Rows from block 6 of a small audio embedding model, named by matrix and row number. Rows with one number within an expert belong to one neuron, the router's apart. Each number is 500 + 25 x the weight over its row's rms, rounded and kept within 0 to 999. All counts start at 0. Numbers have three digits each.
Before each expert's rows are labels from the 100 clips, of 14848, where the router gives the expert most weight on average: "strongest on" is what is common among them. Only what is clearly more common there than usual is listed. The data: synthesized solo parts of chorales (CocoChorales). In brackets: how many of the 100, against the usual share in percent.
# router: router (model.blocks.6.mlp.router.weight, 4x96, trained with AdamW), inputs 0-95
# up: expert up (model.blocks.6.mlp.up, 4x48x96), inputs 0-95
# down: expert down (model.blocks.6.mlp.down, 4x96x48, transposed), outputs 0-95

# expert 1
strongest on: clarinet (50 vs 9); note C#5 (46 vs 10); note B4 (43 vs 9.3); note C5 (31 vs 10.4)
router.1:505469525498500512509520470511479475545463448484476517541520534498490474500494500512485541421485536517490454541495526479505505522470489555481523505510533450513526492535521482504473506480503507534505507496486495493477483501522503500483492475514481472508510481520522549474512492531518569503
up.0:529534537469501449526553458544510508482514500544463473523481471508489551477508496517495475502485491510495471507517499484482532497521530490473477476507521473461487513469500461498527482548491506513516508463495503492495483528458543496498478524461488502502524497468552518516543520459470520502
down.0:559497542488497455509503531491493520490496494499471491503538495489493463469487424512486513456477523485500513514444499504554417519557510481500521503509509508513494539504497481500483496476473520506485499512533488466466504495475487491459542505486533473490499477507500539496487507477515521510
up.1:487471495472502476461469497480418512515509482489511510508496532517496503486533523495569490463498484462497524517501432504525470515474522491470495534540561457484492557476501491494502495548518499515509483487497509477469521501502518490482534516502505498511479521471510517521495502494523538533
down.1:481474496522471536495498491462530487499498482521527494519486506492528450490499504519470509533484496494509535484458515500469512567539493517494523506505517431513496510498516497471501514520503480490564527483469490512463518544502520492500500491498508472428473503477507568517518514533471475487
up.2:455488475501501491450480520492504590464489486559518483459505468461535493471532496502498505473522473506487536505527482483525540511517500496466476515501485541470523550491516533488527488475500503488511452513478539500504454518487495504503478482517513498525486492527504508501466497503529539520
down.2:523534525515496492532513512512503493506503523515517457523494489505511493490495562488462487496457479498481484528523512513566471459495507514513486498519526455549501513464486559491475484501522418484491537502507491522510489498488505507500586511505488508483480517476494461516477498514513477509
up.3:505509468484506482482497510503495489537481460507482528554497450453486496489478557490525533552503502488516469489509466466546493499515510478536505501522503488483513479537535440492482496507448515467533504527446523457499486484506506493517492468499479512469501507459508519476477519507539524489
down.3:546507509475454443503495505490496504465522523499537461486455498507474515506490493472486498501485528518507450440473498536440526514559516503507507513526516553468508519543512476518504508518503511495502545513444487515493468495489527513479473473501498512493467511528529483499489485504458499483
up.4:532491508507520519532539526499510544527512506518497490478516490556499546504506515532482456478487504518479507499519508457541545545466482546518571514502499459497451487484473499516505457510501498499494499454491525529523480530491519482550513510503497489493503485487454513487552485518495500507
down.4:514537510508522472526516454483508502525505481523489510524496485507454506510497470508497511506533449508535505504477498440508472542476503497519508496498550432492518435524506537454507508494478506515518519493522502518502564500501517514484462559510484490548503491516519481517484484543494482487
up.5:491534454473474484522509474526498517542511547499509493490552483455469504496530518515520495432502504505512511512491508520556440496523503502500554465468501546449477510477492498483483519519482492500487528502494488464533506504485482492457522504496500499500513516515496513456499503499574495501
down.5:526500509502449466500506458497504473473498505512550528503472508516522470497499486487470469531482521517505453483520495498487432450522506497496460487526551521461487439522480529485490489490456462518511470509528534464482500497479473495502462451511484489487488469493479538487490512510501500522
up.6:516475528461482483474461522485466498516494525480539477513456447515515506513472500522503485519518458499525477499494491459507479539519482495510502506516489506473500518530531511555524465491494483464504527489554493507533533464508485497471446481531480421516499524493471525486499493481486524520
down.6:528448477501503483498474520520497495491501523492544509442481506500553478489496495538481514488477541511484466473531495475539512566499497498537545539504553515511495532480501499508507499504467494506483506509500536512459486520502482497516496497491495528576496516494462534485486498545465512530
up.7:503476507464447523499523524487485503528495527496547448452497508487466504483524506456497490505494467491494479468491457512491515531522470521506451488526456490484517560459498520509516492501497500529481505546455510513459483526501508468496498506513524512544501500494552523484485484478461464530
down.7:530524558486529525516515438504525525505509480513504534500473474490487504465489503507523491451523478495493489510457512552520510483495476509511504465491405470493486534476541476526483535486480469501549500494486485531501493499506506494487504481508499516509467495487457505493522505471453540502
up.8:517497506506507523426523459486496483499484532473516506506507520510534463496475534500508524526541490430501471499501480553499505510493495479535516489484500469462505557523512529496509486486514551533451478488505482487515483533483543530500499493497481471517512485509543531510455475460502518487
down.8:445490479497494556486499483520507502507486512527521522507484488487513517482501521526480510524572529508490540499483518480477525505485498490486438529464495464513518534502479480534489521495475487486543521487493507524513495475508500494514481508504491494468472501398508491520565494464502518516
up.9:430482503484526502527472483500512465511492537446551484475475471524501455491521482439494486554514539531483498499484543485489508462497465525500522511482509479511508474483495534504451484493469508537546491500486482490512504498497519486530526509476528513500484541512508513504511464457521492482
down.9:510506479554514534486492511491520497508496508487520543506498509489532516494512485522516486483491532500552495514471496501546453522485498505505493489509448494482530510468494466470503485494545531491463518501524477523509510527491510497522524492505492493569531496507482513469404499539546457493
up.10:481533464520483534501498539518492493519530477479479569424513491458496497491473507479509505488510493512468474482525500442472504511455474476483484507479485505502451526481468505517541535494488492488469465507495484507558477513481507518521474477503499496525508512491526464507497467558504514516
down.10:475505492478454539501489529525464497526515488473530490477506472500521490545507505493495500530464481485480517466510506502464482519503499490513507507499498452533504546481528556540495440486518474513474492475539464496500451504482510507494529571515506484525473508566527494487483501498469488484
up.11:493477536506526516537489476506454530510515473483556509488495467455521480510511458512459489494469478503449505546506516489525487498505497504549475518499493462469505526545473484516510493485489492485575528500529479517509523446476484472483495501498482512539507474478520484477482473469499490462
down.11:467498482531498477501500493486508516494496494505502436516503507484499531515499502492539517511520575506559511503476500469486486521500512511497523550522458568484502538526494453514491515500502482498468566516482494477490483507499505505518479443472499503508499491532547513493448497546517503503
up.12:524503509544506493517496523508496532513463533523483521479481554490481503519512493471461487542496525525538472514473553457469465527510475493511522511457488498509555440500500506518518494507485536509515519516507514484519483461479484476479570490497496526503480531520486537489512484476538497464
down.12:506495481484500513507484487510452531504505518466595485503477488485500513466483494503526511487480498521506479510545505474517440514465495511494533506442522442521514502500489496488509521486522562510441500491530525466487511504498493502507480522508501510536514513550512514496491512460504551482
up.13:491472518489517467463489484510524498474502510494521468499501477496513461470489465535522510547504476493471472496489506501498531552495516450494447498498482553514500535516509512500523475441470531500522458479544505510457506507522511512555512479525491564480500485462479529493493525504471495489
down.13:480502528508515497513511545502494498475507490527540502443519491507443532441488531434489518485502451457533489500492522518522523459539494497496497510514507491502483473463485538475513523482505510496498495508517518501479467488499519501493533475487500547477508495470518449546471499508439499481
up.14:509516485485524505479496503508490493493537465486481508510451490476501478521545444539505477489496519505513477503494509496505460522492538454489497509517508481540536538488492524524502505501518473511511552499556494486452490488544501490516445553497460501477488553506519527482535540465501468513
down.14:494507531476484497495496530484498504494513536489511458467526482484534491525518540503522493458468491538462548439469505473542513539502505480506518509499479500512484513493475461529519527499527542500513533523451487508462483440508513522470490493520506491536464533462499497552503490531481498494
up.15:495484472544517460489511478497503541533475484492451508545464465465496484482500539527498523479509483461492507531488499522539507501529491533518529506470523522529490510561458475497524522480464519497462501534497482527531502476494512534515473490482556533466512518469526524474515489492528490499
down.15:518494523510511511492505447534474506498494489519517498509483509487465498495505473467530510559483501523466478499539487489456505527563485501515488482523450514470488504488541531497481519487476536509533536507488491480510437488512504472523480467486499503451442463531517545531514508494519516480

# expert 2
strongest on: tuba (55 vs 8.8); note A3 (42 vs 9); horn (33 vs 6.9); note B3 (29 vs 9.6)
router.2:495466486550502498466507518522513491500550524550543492508540542512515530499442535465515469541495457510503490479517509519502522516483511482498487503488504534525492508489481472466504441520483487547470510479515511497492520556467514518521481468491533475490499555471517510483492517510533490508
up.0:513471511492540507555533513542484508470528519508492464472469486544490456506520483529524499489502510481512480537483538504465494487448515521490524519479559491485485479481504538533482532509490495480517464491452538487529512502537485474476504506499510540477474481473518496494526530470515452479
down.0:488544482512483485513520537491548491518514502512464490449488513513498506554491488490498491490523498483563510554515511507534538459533508509492501486514492488515491530512477471471477501501552513485554514520502478533492442531515504511493539500502501481478481456487493456462481487511482557505
up.1:479490442485484502476465507490520451459489536500465493526486511503467520489478547505500476489507546511502486501530530498498492484482489463532496507506516490487482480503499476449463536557525517484499537494527507476549477481500508502467551531507531529491501483465474558506481474505535497527
down.1:530510491518488461506509503517513487491488513501524494457512499507476514555498480503570462509470455496492529538475499471502505455471496532483568542499536504503490502532516571520490478513502499501479485522499484499478474462497499487512485556517498513513522516454464465525522511500489499535
up.2:492474496534475503451505500508521474483481481515517552467512489480437506513520486503495474465521504543484508517504550471479504458463508449510487494489531506494515483486507526489495508488451514482499543532539485518560539502472518508488483451501468500540505496488508507499513467550474483476
down.2:482512514509515468522479463510531513469484510512507496523525488504504492534502472474492509486460489495459563525514529490447469574517467507479497539538507519445478505544484518509496479500474482490493521512441496498496507525517501494500458461513505500525531516508546479540530524511510472492
up.3:508502460459452505463480500493505469476468510574502529487502494520477515502526484572517491436494549514494495489515536505515475483487498478461559447540499506481527481500475472511466487502518479491510533465466536480490495509497520498490467534498493505489484483501499513503483522500471503498
down.3:503511498496471530462510480497505507533507534485523540505487505486467482482512504500512498497538511512501495530442506410494489505474511516509507499513562487482492518496490572505478457477488474501476500500514517508495494557489508515475505564507499509521503521557482445523473507517496470495
up.4:519496540480503432521556500468500481516511553512530490486509508518504508500503500449429520519492477491494474520485548508492458470500498500493484499470501472536523533463482428447483501487505476501485494456495540485535537513531511490506492524510480509492485500496505510484485507504467519482
down.4:512498501498500517492498473541479538485492480500451431473484500484517506487497484488520506482455503510490513452507502517506472461524487498520444486490495535465503433519503523465471483524488527501558501513469511491528546519505475514484525479461477490472514499536545499525536494473539497496
up.5:540506520510491509508488508472459513519499534522507542516492531503511477468504472523555539515498494479492512507525490509515484505475485490507467511499530515444507492476487528525468528508445529483487469537504519500511483558487511490462540491521532496509517444466455519476477504480570503495
down.5:490481515490531439520488484506500480514491500505485501501546460491433495517508492501509498513495486519555544502486488502506494488464508523516504518472466516523481574533500407519505492522470504489502507469472538463497513526512515504483509480496511485480483474458545493535516502518514527514
up.6:456453520490511491507504427534496515510456483473444530486465510517501485502537527498506481540515534476489456493481517536471489508512500538556531520511495485499487466469556470506497522505469489541499462506493500487492520521519494502485506497469472513473499490486548513508512495507445508496
down.6:461484520516461510522506532502529509499496512527470492533540474493528523525498509532486493477504509533560514491506496514412525544492500493504487501526492479503532482485470537440487496514491564506503511497465500498513544514507502515471498510496485478546496488528470494485449526540485504517
up.7:519533533477494472546519472508539519538514511477466454547497472530517545489442496459461494467517510502505482453507519460490494497490529473511508485493494490515512531483504478453463464515500495522520494453524496469532499454490515495465495526512503468507498495507515481469460488524535498488
down.7:487495479473511472506473470506496484550487509507466459492470501500523487499509503501497523485468541472475489474568503479529528484507506471499532514526517545453523545495476441547495504495517515496520472483506496521478456498511500510490511497497488523521530496440533512513480492574468507493
up.8:551509496494508512525510515460477443480525493510476497468546538523542514495497504466489487523505471508486515503549464506546492547527500494474525491519534506543517536524527493506472481545534495459491494504484471493501486508549506472499496543478482481491481480503544470533538522503524498529
down.8:540453468511510518513473493495545503484494512491528482517468503516547464505492462513490521504532501514534466522541497423530539483518495501513474482518518539470521488514504523511472493484509547499528463512488467506505439499497488503507432510521528506451476489534511511481499494517490508500
up.9:560530458506517484504494528497466476514479520481517467506540503554487532510499523546465524512503531512502485456508490458494475501510471520461489470497502512535499494443473536480489490514444501501500470505517507520479528500507521514509526483503477553487499527545487469487469487451532489488
down.9:556476504463466518499501510483508476490513530498508465497480485517529475480485549469472497450473499491524469543540485539524493486511505485491505505501451497512492499500475490495513454490509464531513469496487493533522445507496502495505532465483493482472457512493553469490558527497554474497
up.10:455517457515487504551518488508552478490472485486525518527475487505456492515476525491485510494475539512495470504525512472451522525520512496517491514539464498503492505549479465509461504524492483515520463466506527520537437504490475517457515530487520535472457481480518506519506491529529500534
down.10:463534540506497444516515556490514510501492474485497468521536500503486522528487519493476492481471523498543550520496489476460505460439522498533518524486507512481508513502501518484515481504510531486445469508522481504497518456483491520520480496514484517526508540455475519477474500484426508516
up.11:527518484511529492513507528466528498529476475448484508523462522487479498502476527513529513457466461497485459536501481513512511464512542472514538520524507530492535498484500505515519524509461474507521534514512502483507495481504512508475488519487565498549496547455492503460503514438527535506
down.11:501519491506505485528499501507520505474507503473499520563527511500448498479509490521535511543445509508423518527502491498501507473483509523492524504489550562490524520443522512502518509513489466498485477489485477497486497495490510493497513570513500473454508494540526515487501484460472448511
up.12:461490469514453480524500480483457493530502536495505499533505540513536484518486480508488555497506477464520518481506460465500500504495481479513519464507464521486536501486482520445487496477514528564501475477465490515520488507473523499489515487556525531551491495481540486448505475522489491477
down.12:511504491487543491483500512495488496493498521502487472465504508518538478501496459532512513515445485508527487534453490530514563577518496500517496489494496465584496485509515534537488481497494544486472502519513481501498509496491500500488539481485490491535462496460543503533501498515464542524
up.13:483489509502528488547519549474449524476498481456498493451522452465510494510492491504519482445497481471489478523541501517469503513483467501495481525495544565460530481514538498517498498482498492536528507506509521494496493496478473511465541506536458488529490519504483486496524510489472547533
down.13:444520486470508482502516523484525489508491471515488496507516506491507474510515516501477496546477538503430508557465496431508531526537499466468480479498468493525482497461532464520509485499553508508464503489511484492507506491516518508497526551490481509458566480497493483469504506491466514510
up.14:526553543499493487534519500519527488530509536466502487458498530516480493507499526527535467462496481495485460527484487530497551467518519477476483487477484434502530441481488479495502499499473533500504533496488522516530499529492457512494503505475482499481525475466520546517475463464473491484
down.14:455501519495477511523516539469499530466510467487455529461520477487486511487493525533496492494513518490528506484492485523481482485551503514533560508478525542495480493489512474490503483489545507486480506496466536490516507522509469494525539524505511510494494538539512429502435480443484492514
up.15:555526464510479483512506501484537481482516498468521509476461441480504471547525497523498523517522496518491500489506505528461528469552470483494493512485488486569482498451502486490544511506474501516468488464456513497494489498528499503534485488525472530454491500484499484519513473456498532458
down.15:500508492504466541491526506524470500474496513525516517532494504504501504530499569533484469495481487520536517489521486535484433498564492459462494476498521485449525479478490470493498465516506522498451473548490490479524531521479461489538517529487482503486544510504521492518500503484514533528

# expert 3
strongest on: violin (69 vs 13.8); note G5 (34 vs 6.5); note G#4 (31 vs 9.1)
router.3:485551464493492499562471541483480502483479476499514491465522484479455511496504444498487478479516499495497491468510488497491512486512520466489497480519512519462467519482494522477524544500497512435457475504489494491546476455464452513461522491532475528479503493511476465480528507498481459477
up.0:477458477510510480472530500516513497523483469539499504541530441501511549503486470481467474525506527481475462484481459531460486521511510491545489498488529479497459499537549524468475474525497513520510467514524482490529511497489523492475486490482510507510473525521492517564528453533493486518
down.0:459503514530526549483478511482559476503498480493534516454481513498534450537497474495528505482474483529464492518453504525447488457512514507512525472491508480475496461495470484505490443486475494502501486486495493497440538510506502477513466529493495501536506525493493492550453500498491470511
up.1:550548495535443508502474489484488490472497482512531446510504447472485487486483486505530496520511505469525496490509484522503457463497487532463491491480493498490490503435508523494472475477529459506530534488460474473500521510496474517522478477516496461562510528505512501487478515532545526502
down.1:475486510512536557495474467492528494500507528498499487498482487513521454519498489477487476492527407524480526450438503525513470517492511502512494516508462497493509499517521494524514484487497501505501471497481569523484462498505457500478452548474491506488482482552508523504461503491509487511
up.2:546509463520483496427460451500521477507488548487493507497494506450516475542486507494499481528522490544501525472487475479485520497532506467525528521482486502466519531516473516503500489485537527475499481524510503507490473495477498526497540493494468529482503528556508469539522504523524555526
down.2:481507492518477489503496517500480537502496472525488547506498510498531460511489557515481471456465516511481487489467516458505477443463509468514479524503462499495505469491479518505486452507477511502489496509494500501477508508489495498458556556496503486514489515417540532545471492521479519500
up.3:509515511499527509496498562506488517505475518545549488480512473521534477512525517494489560526501519510500558485522532494503515489543482508480517498523480526493515545463505499477477497468495505475496475461537502491432473510501476509507515498539464482491510490507528430452504467523494492496
down.3:487500514524556447515503507494522513506499535504495546485504489493445460485489486516525487479504487489496550461529502462491493558487511493486459489518505502469522524514485419468521481498513538497510529488511516484454500501487511486534491520497497497508497457528475570495529527505518500495
up.4:496519498486506512461522537480494498521462487515494463531487539480455501467519475502519500520493484481508527497544523510527503511516493493504470490493519519503556493436532507491477471512501525527506528497555543509485549514512517523521577487526496481445488499507450492508512482504482535521
down.4:525519485476466523496513500540500463484498503500550481538519508464478519479504471505517504505518525510473492477516522523494519575494510494497531496470488523547498500488524519439496511497483469485485462482506489488546502497485488491536513516510489498575493494420459537492499508490527503524
up.5:520446543480497477502494499509481498502496450495512530470484517547490469480455514505465500484533532476509515508502527497460461465490524547488493489447484445483491509497512507482452513493478498507541488488547482488535538498526478489527493491506508477462481486491538474448505497471537509511
down.5:506533500480516489518517514501484507493511551498523527506465510501496526507496547459479424451448524484543474470517512499522508524514512509516467455514562498447539494523501472470508449506489501520492499473521502480498535501496528499473497501486518518465504514546490501513532468525484506488
up.6:512468470471473472499521501514483541488467516518527491485509454482540531518473459537524491482516487477511461567538525511487479499502471482490504526474515497494502562521487497491523474496515453509495496505515516518533498488468512489445529558506490493468479491544503457480486484476530480510
down.6:508513516457461505522492516499552519495525530473474556521476482487484503468508499489498508488502454456500470479500514496454456496486484489478550535510429491522489517479498501492493495498509523506496489468482485514498509515477479489479487526503492475507554458535456455514500514441536477478
up.7:494488512494528506529502468516457502469493500505520493506436543547473509500471460475526491499509522516526506506503512520494508505484517478537503488510569531463519508460481503530530482522553480487508527477499480479529476510474521497515486455487508537455485508488501479529472496544563495525
down.7:523520532520479537496498508485492500508478545511551505488477501493516485478519529490476497540461466475501500504482492448464537525495505522499501513493459513556506500493499456511492482494521415488465550488460486502468449493515523492505479494499497504478493445496495527509489491488545540491
up.8:519503523484486515472465512521563549518489519498455470471478411516522498527504497518524494502518486505552500515490519469504503486517530540506476502492495471461480477461469525497483510475479502522484498465525489465530492491464514516502508459506493482504502496505513559489490477448510485534
down.8:506493503520468529491493542527514483515484509491470485488476502469568528517484527517502500508519506513455491437548500493529448471471503469526505453487510538523523480512491540523499470503471490500487493496526551511512545507498519491513433525528485494506505477524508473495520490516533523541
up.9:495491508539491480520529475490482511440482501477483484456505527442454507496508523487475521468509494513519481520505495517475466468468511512533479554491494552519510453510493456480513482517443516507495484542513469495469510507489511489495494522506509500482499475503449427524512480479475514489
down.9:554490486505513519499500504508497449471505497496484527499455498502511487515466532508509489484505598513562481452501498479475523508501500524506545513480535510486491486490504526516516515502478502504551465491514545501496429468497510489496512504496498497503464523457506487450540494489522494506
up.10:504492573513504489465542509519481507489517510552506446537509485554535488507471472468475555535488483539504513489507510497524511478523497506495490512509508525508520479446535496451510476512532515547484515486506483470494504458486505473480486492504534504521485475503467515478507514464487465463
down.10:494469478502500506502481474518490510484513498507470491532500486521506517515520509489450503518525501509434507512466501433455570476481496487492471454515512517528514495509513490530503522490533577491547503502468474479515467488501496503503466501475511497534499530485491536497573507515515500509
up.11:512477487500506526523476514497462474512473533475490495557473520480512496461467516529536469511524498475513453512497537484545498485496493508535458473524529513473496500487485547539462492493541558498565486548507520489520486445502491496486470475503504514488513509475506492538491489469511500495
down.11:545480526445499508488502495493482482510494501481514547460500499503488540498480502504498532520494504449503457518554514428510532524473487549513457533520482509492505533496496447539500501514530500500437500527476499501490533480499504493533484487507506497493481528548506532452490506489485497480
up.12:503492500490488538440465486510526513470523535515522458507495538490477482507501437504527477495516525534539519548526525506509506516541495533493539510490487495513453522479491496476500532532516518497519514508520489499508503525511507542497431457506471529528508505462486453512465526480507471507
down.12:492464480519489518506479505489477504517496504493540516492585503505536488490492479506485504494533500487508506507485497542520441447472507507489469504502524518510527506540498451486489502509504514515446475483553519496485525508502488488508477506496486504550452471472484446481464505552507530539
up.13:508478457501524444478511519491529507503506432538488521511469517527528478464491565568514497506509515512462494469491487538496488494507473461485496511493509496534531506480504527487501512489465482439532520488501509539493505476462486506549508488501532460476491494516520517487494522505497522538
down.13:469507489497512500511492510505508516504486540500490510519528494468484490451500506510515521534448494530478573551527501527520467461557476481494490490526477495453493481471524510513510491513522490493469478485499456546517514513509493519493516482528500515461519508523429477478477522541529471487
up.14:566481519502493489491530484483478523499494489480514454476535508471515550482531507477466506485490511486525505486505496475520519478513534499480474510497487471454511494512461607471510493537492516529468488471471514506467505539505490499516510507506500486490497492471438501539505472473496518482
down.14:499502506500469490501501513509535491488528501467512510494488496502498460497476544496546464542484462529481491511501485504385501525490512537505520504457482503484474477571502513470503509514483545496511527513525522542506484508484511492492498505496490481478472522442516533501473485511485482526
up.15:530508473482471487520478483468485488487511502483503485527495525472445470463474512472535473527530547524525483510532511522448475466486498469544510502501493556524557494468510454508510472538494511473466520523523501490501522490494531462493492513518460522517513499526475498489480481490520549512
down.15:551484467498468527523513504493461519502500518513493525541476494503535480485492475531469519542469533512518516456452487449511516512432511463506483518458501479481521469479507533516497483515525435496494490510527541527498486459516493511491491467498530512483468501485473473455499500498499487494

# expert 0
strongest on: oboe (75 vs 7.4); note A4 (61 vs 8.5); note G#4 (34 vs 9.1)
router.0:509480498479496500426489476481514558477521551459482495492470449486542495476551544517492459510504478491475529526503495517526490495479512488541509488505505519486528518485477519502492515503551521523522482533518500502494508475503551522548484511484484520518511510537458510522482466462488485490
up.0:484472529524522510530496514510517489493534472538449533535519513532479477534521517491496522501461505495484537500515502497479520502493529482487446487509545473466483564484486471526492517517510494517503467494538502529498520483478469501507497466472464494502497500487568454556477497458478491506
down.0:479490489521465447465491538479472485507509535507542504492502506500525490490508472529527471537490513500476486579497507468539494483510499531500476501505501543489497496545505521533502488475497476509517486521454519479487523494508511515487546480496514491443537521503548501539450505463529495461
up.1:519538515465542475541512480490527478531471530472494490462488519541495473497550489512520507473521487522504496513489515470503496488490450472537464481467526498507482507438504545510475495471501525536540498518470509539490519530478511525545518478482535474515490474500527537523503484499518478464
down.1:475522523467496493523486465465534490507510510482515461489481488499505487455499472496506496473495510502607496496470473481514516469507509513514552492494519591472521461509512479512476512509499491490509495484503511493516481498484530509510503523511497513461531503549501526506463499502566493485
up.2:522474508497509527510497519478488499552525494458515464484459469562501456537507446492486491531507484509508483515531491517494475483536481507515479463509476514513492522506479520511481504518454491543512536499518476481555471440534489469482531523527473524497508475496532466469481488494501485525
down.2:487484502502505479522517537522479499485515545506519505543503505498477496483482523496470491490579524497495519483533500497504527517521500505467484501503527431506514550531513539552509546498451525504534445499493454487514558523498499509495469464515494500484467508497522485468505488474477480505
up.3:502517500477479466498500489500536522491444482505452490513467537524459518510504496498461460487486516508459550500495493520483494463533518491515483460487530438474535503465505547491513545510468500477502495521499536473490512526495522488535472493445487493523531501489450494481504494462503519478
down.3:483512491507512512461514448498502483500512495471486516492511498502489510547500445504543519497546504481524495538531495497529413532517498534506555484512511515520481505488475503495482503505530476495471533511521539486478517484494453512495464490490511502523497503533465498465500520556460553512
up.4:483482496491481490453498532532516507524483475474518547437485519516515505524530515513530535479503466484479519480533496503483492476501541519479465496521529481495513523563505451518492467479468484482518532500501487504539510496483463509531534447523502505507484480441525515503518526473535525485
down.4:492489514514467468495503504513511488457502478514459461539471502480536488566477531514508474512503416499509486508440496489551533516570515498519492489502534534506505494481521491522482464499491480529486519514486487552500487502482491492520472498500505486488484473485522476509492504518500450534
up.5:458462491521517516501521518498494510460475542458493457490484531490513483499491480502483524496493562492510510515500487509476487501512502524482505489573489488464483509516506507533470479499447436493488490524548507524473472576513493480529477519493513520483495490500545525495510513531532496465
down.5:525483508502499538477489464488467516492504538495467490516505507474547478473483446497494497500462518527469512529491470501531522467515495532457484454498508497444515539525493495494504563483485512489505522478506490442470517509513489485498519555505497492512515483461527486506465498554525455506
up.6:505503539504460498480466493483523492493439521521500496498515477529505466488518508501505504499490511500510415555516488479455468500524522460534520500489520516501488491488550479493478501527509566491504519490514508476541511500521522496497493489496463511511494535472545486450464518507503455463
down.6:485499518477517506517482490486483502472517466507487459477549514497500498510488524517500504497485539514487505509509500452494487521585472534521529505490527511542490465487489567515497491500519448485465499506530539499516529463513519497496534563491504474467496504519493488513513497557526459473
up.7:544486439548511493520492521498540492498501503534527493498483468518493465492523524496481540534460481507498528501513483531483493485487462499501509474515495497537438510464486459526534501515533532527530473523529498518540520473514489479487521483503462512496519468550534460549490517501520492486
down.7:486499488532510435537484511496494521476512483505525490505476496488457489498508534508519504557510515549457485494531497522530501498536515466506490486457475432492495480560510514474489504492491441490513520498523513502535477498489524516465506497495510528445545499469538490520515496511517461490
up.8:488496487491497459474488501518485529527500492478499506533476511499472487502471521463517493449509517520484495489500513505560492487524545575550477494486509486451478507450516515505466485499468472475457465537483531477477480513522506503532485463513532511462479543476488471511491478525509471493
down.8:517484473485518505468479488506513498491494510516462459482492509508510485464510441515473504502512498513468494505439490547522472550514512537467528473508490525535507565479498523490514502506472507514543448511477531482515530509500507511500488533495508494536441478468512551496499515469514546516
up.9:510492512506448527471514489517452556529509494499505537491491525464494495464535554543499522488519497467510515480485528515550505498538486477494500486486490477541505529515517498497524495488505473505516448519553460493469523482516506462486470483504523521497519475442469523487489484485520533461
down.9:479505523522556500498496515477474506503484470514462512511535489491497491490498533507445480473477474498539474510506486533520562522458496510482439481511473511511495516486489510437493499492466450506506542525490493503520481521499524511528514479495488506554544519520464496514470499506489451456
up.10:512534520476468519534501478520472468520465469527508530573455484543519442461519532514528504469487455479519542500490478490513523480495506516471497512481538525537517507485500483479488475494487500525466492508506499490525480481542523486490492531515505536512501486520494491522457495516530554485
down.10:538501489481527498496475468482501504484489498485497486468508504505490502482514489487502503474491530504487527523472497448433525529511504485506516512493441513481471491493504479489502501495521438494526547523452508512502467520511518476468533491496507470505486474553466532581548477471479477475
up.11:523492501468497493484497507507462463478480499464556471472499512496524537514502522503539534512507458527500479524533497494547496482491473518433526554504510523480520495492490492510524493531508505536551491481519493506493513508477516481502485552496530522486507504511497572501468477480526541451
down.11:481499501566523494510516508510492486524510486491496485487513513477512521542484499523531516519483440507487566490464487505491513458475503508538476513533529517456511506467482485539490522492545456487491504487486499488495480450502502499529450522505506492523482460547441520560504497498491504512
up.12:491519479486494526526477508466506498476479501530525484469495583519480505465472496526477473488501512479522449485480496527498492473484528485508531491503515528525581492526517506539510514523530537507531497545503520465515494486487518498524514525531473509471518491497467537496495470490470443514
down.12:568517526519515488518517503516513501491503477500520485543514477496517516513509483514547484524537520480523557460467522420491455516495481489488469521474528522458513523532485524494497478512499527501510504483508477529485487471489492505498463483489517477535483539509489523518461520564513497529
up.13:510481488487522494504499558516488567515523457481508479517488406491485484501500499461465524553496479479502494522526490512519461485539536537508496477495521487519475506531477530523503477495519509446495502499490516528474514497508504490513430489510468507488502521478478519485495514489510464473
down.13:509493509481489516481505492520506493498525522503528543477536506507481484448507444495508495553491471508507465532509494528463497565450485505495462488487503458549513552469527541498503532524504517482446483509532472511508472517502507489500446518499493510491478497457494498463529506492504525527
up.14:514496503488479506475473487521528550510511516506507523474491543513491480514504487447523508490495486503472554514512514539532467523463523507508456500518519508467535442517507492519537472538497487521501515512538506476442542487497500500533518462492503458469487481499555481546479472504500470495
down.14:528503519499474477484494547476479524501493513507482473508442507491494476509485473486503508480523518510506544478476501519520481482512518494490503508513545478514491465489501557485511492491471553497531507491490506508490453489492504496478499468489492484561539518479591475542497499532445456510
up.15:486477521515492498478506504505516490436482515438496470542437537527518514523515524517499494487477518508476482476509542495501470527534540514482563516497495530517465484500472507515496479510516470496509519545536447503515509492517505476507467504482505534502508445511523496493478543498544524493
down.15:509488510521537516522502463498509491514509488509496502494500503482456493506509516506466501519482519495488512516456521521497452455502500551472442464511525487492513494473484461473497480495501473513558478473524539509524459535494484494496541576506497485522527492519453524471453514475471471489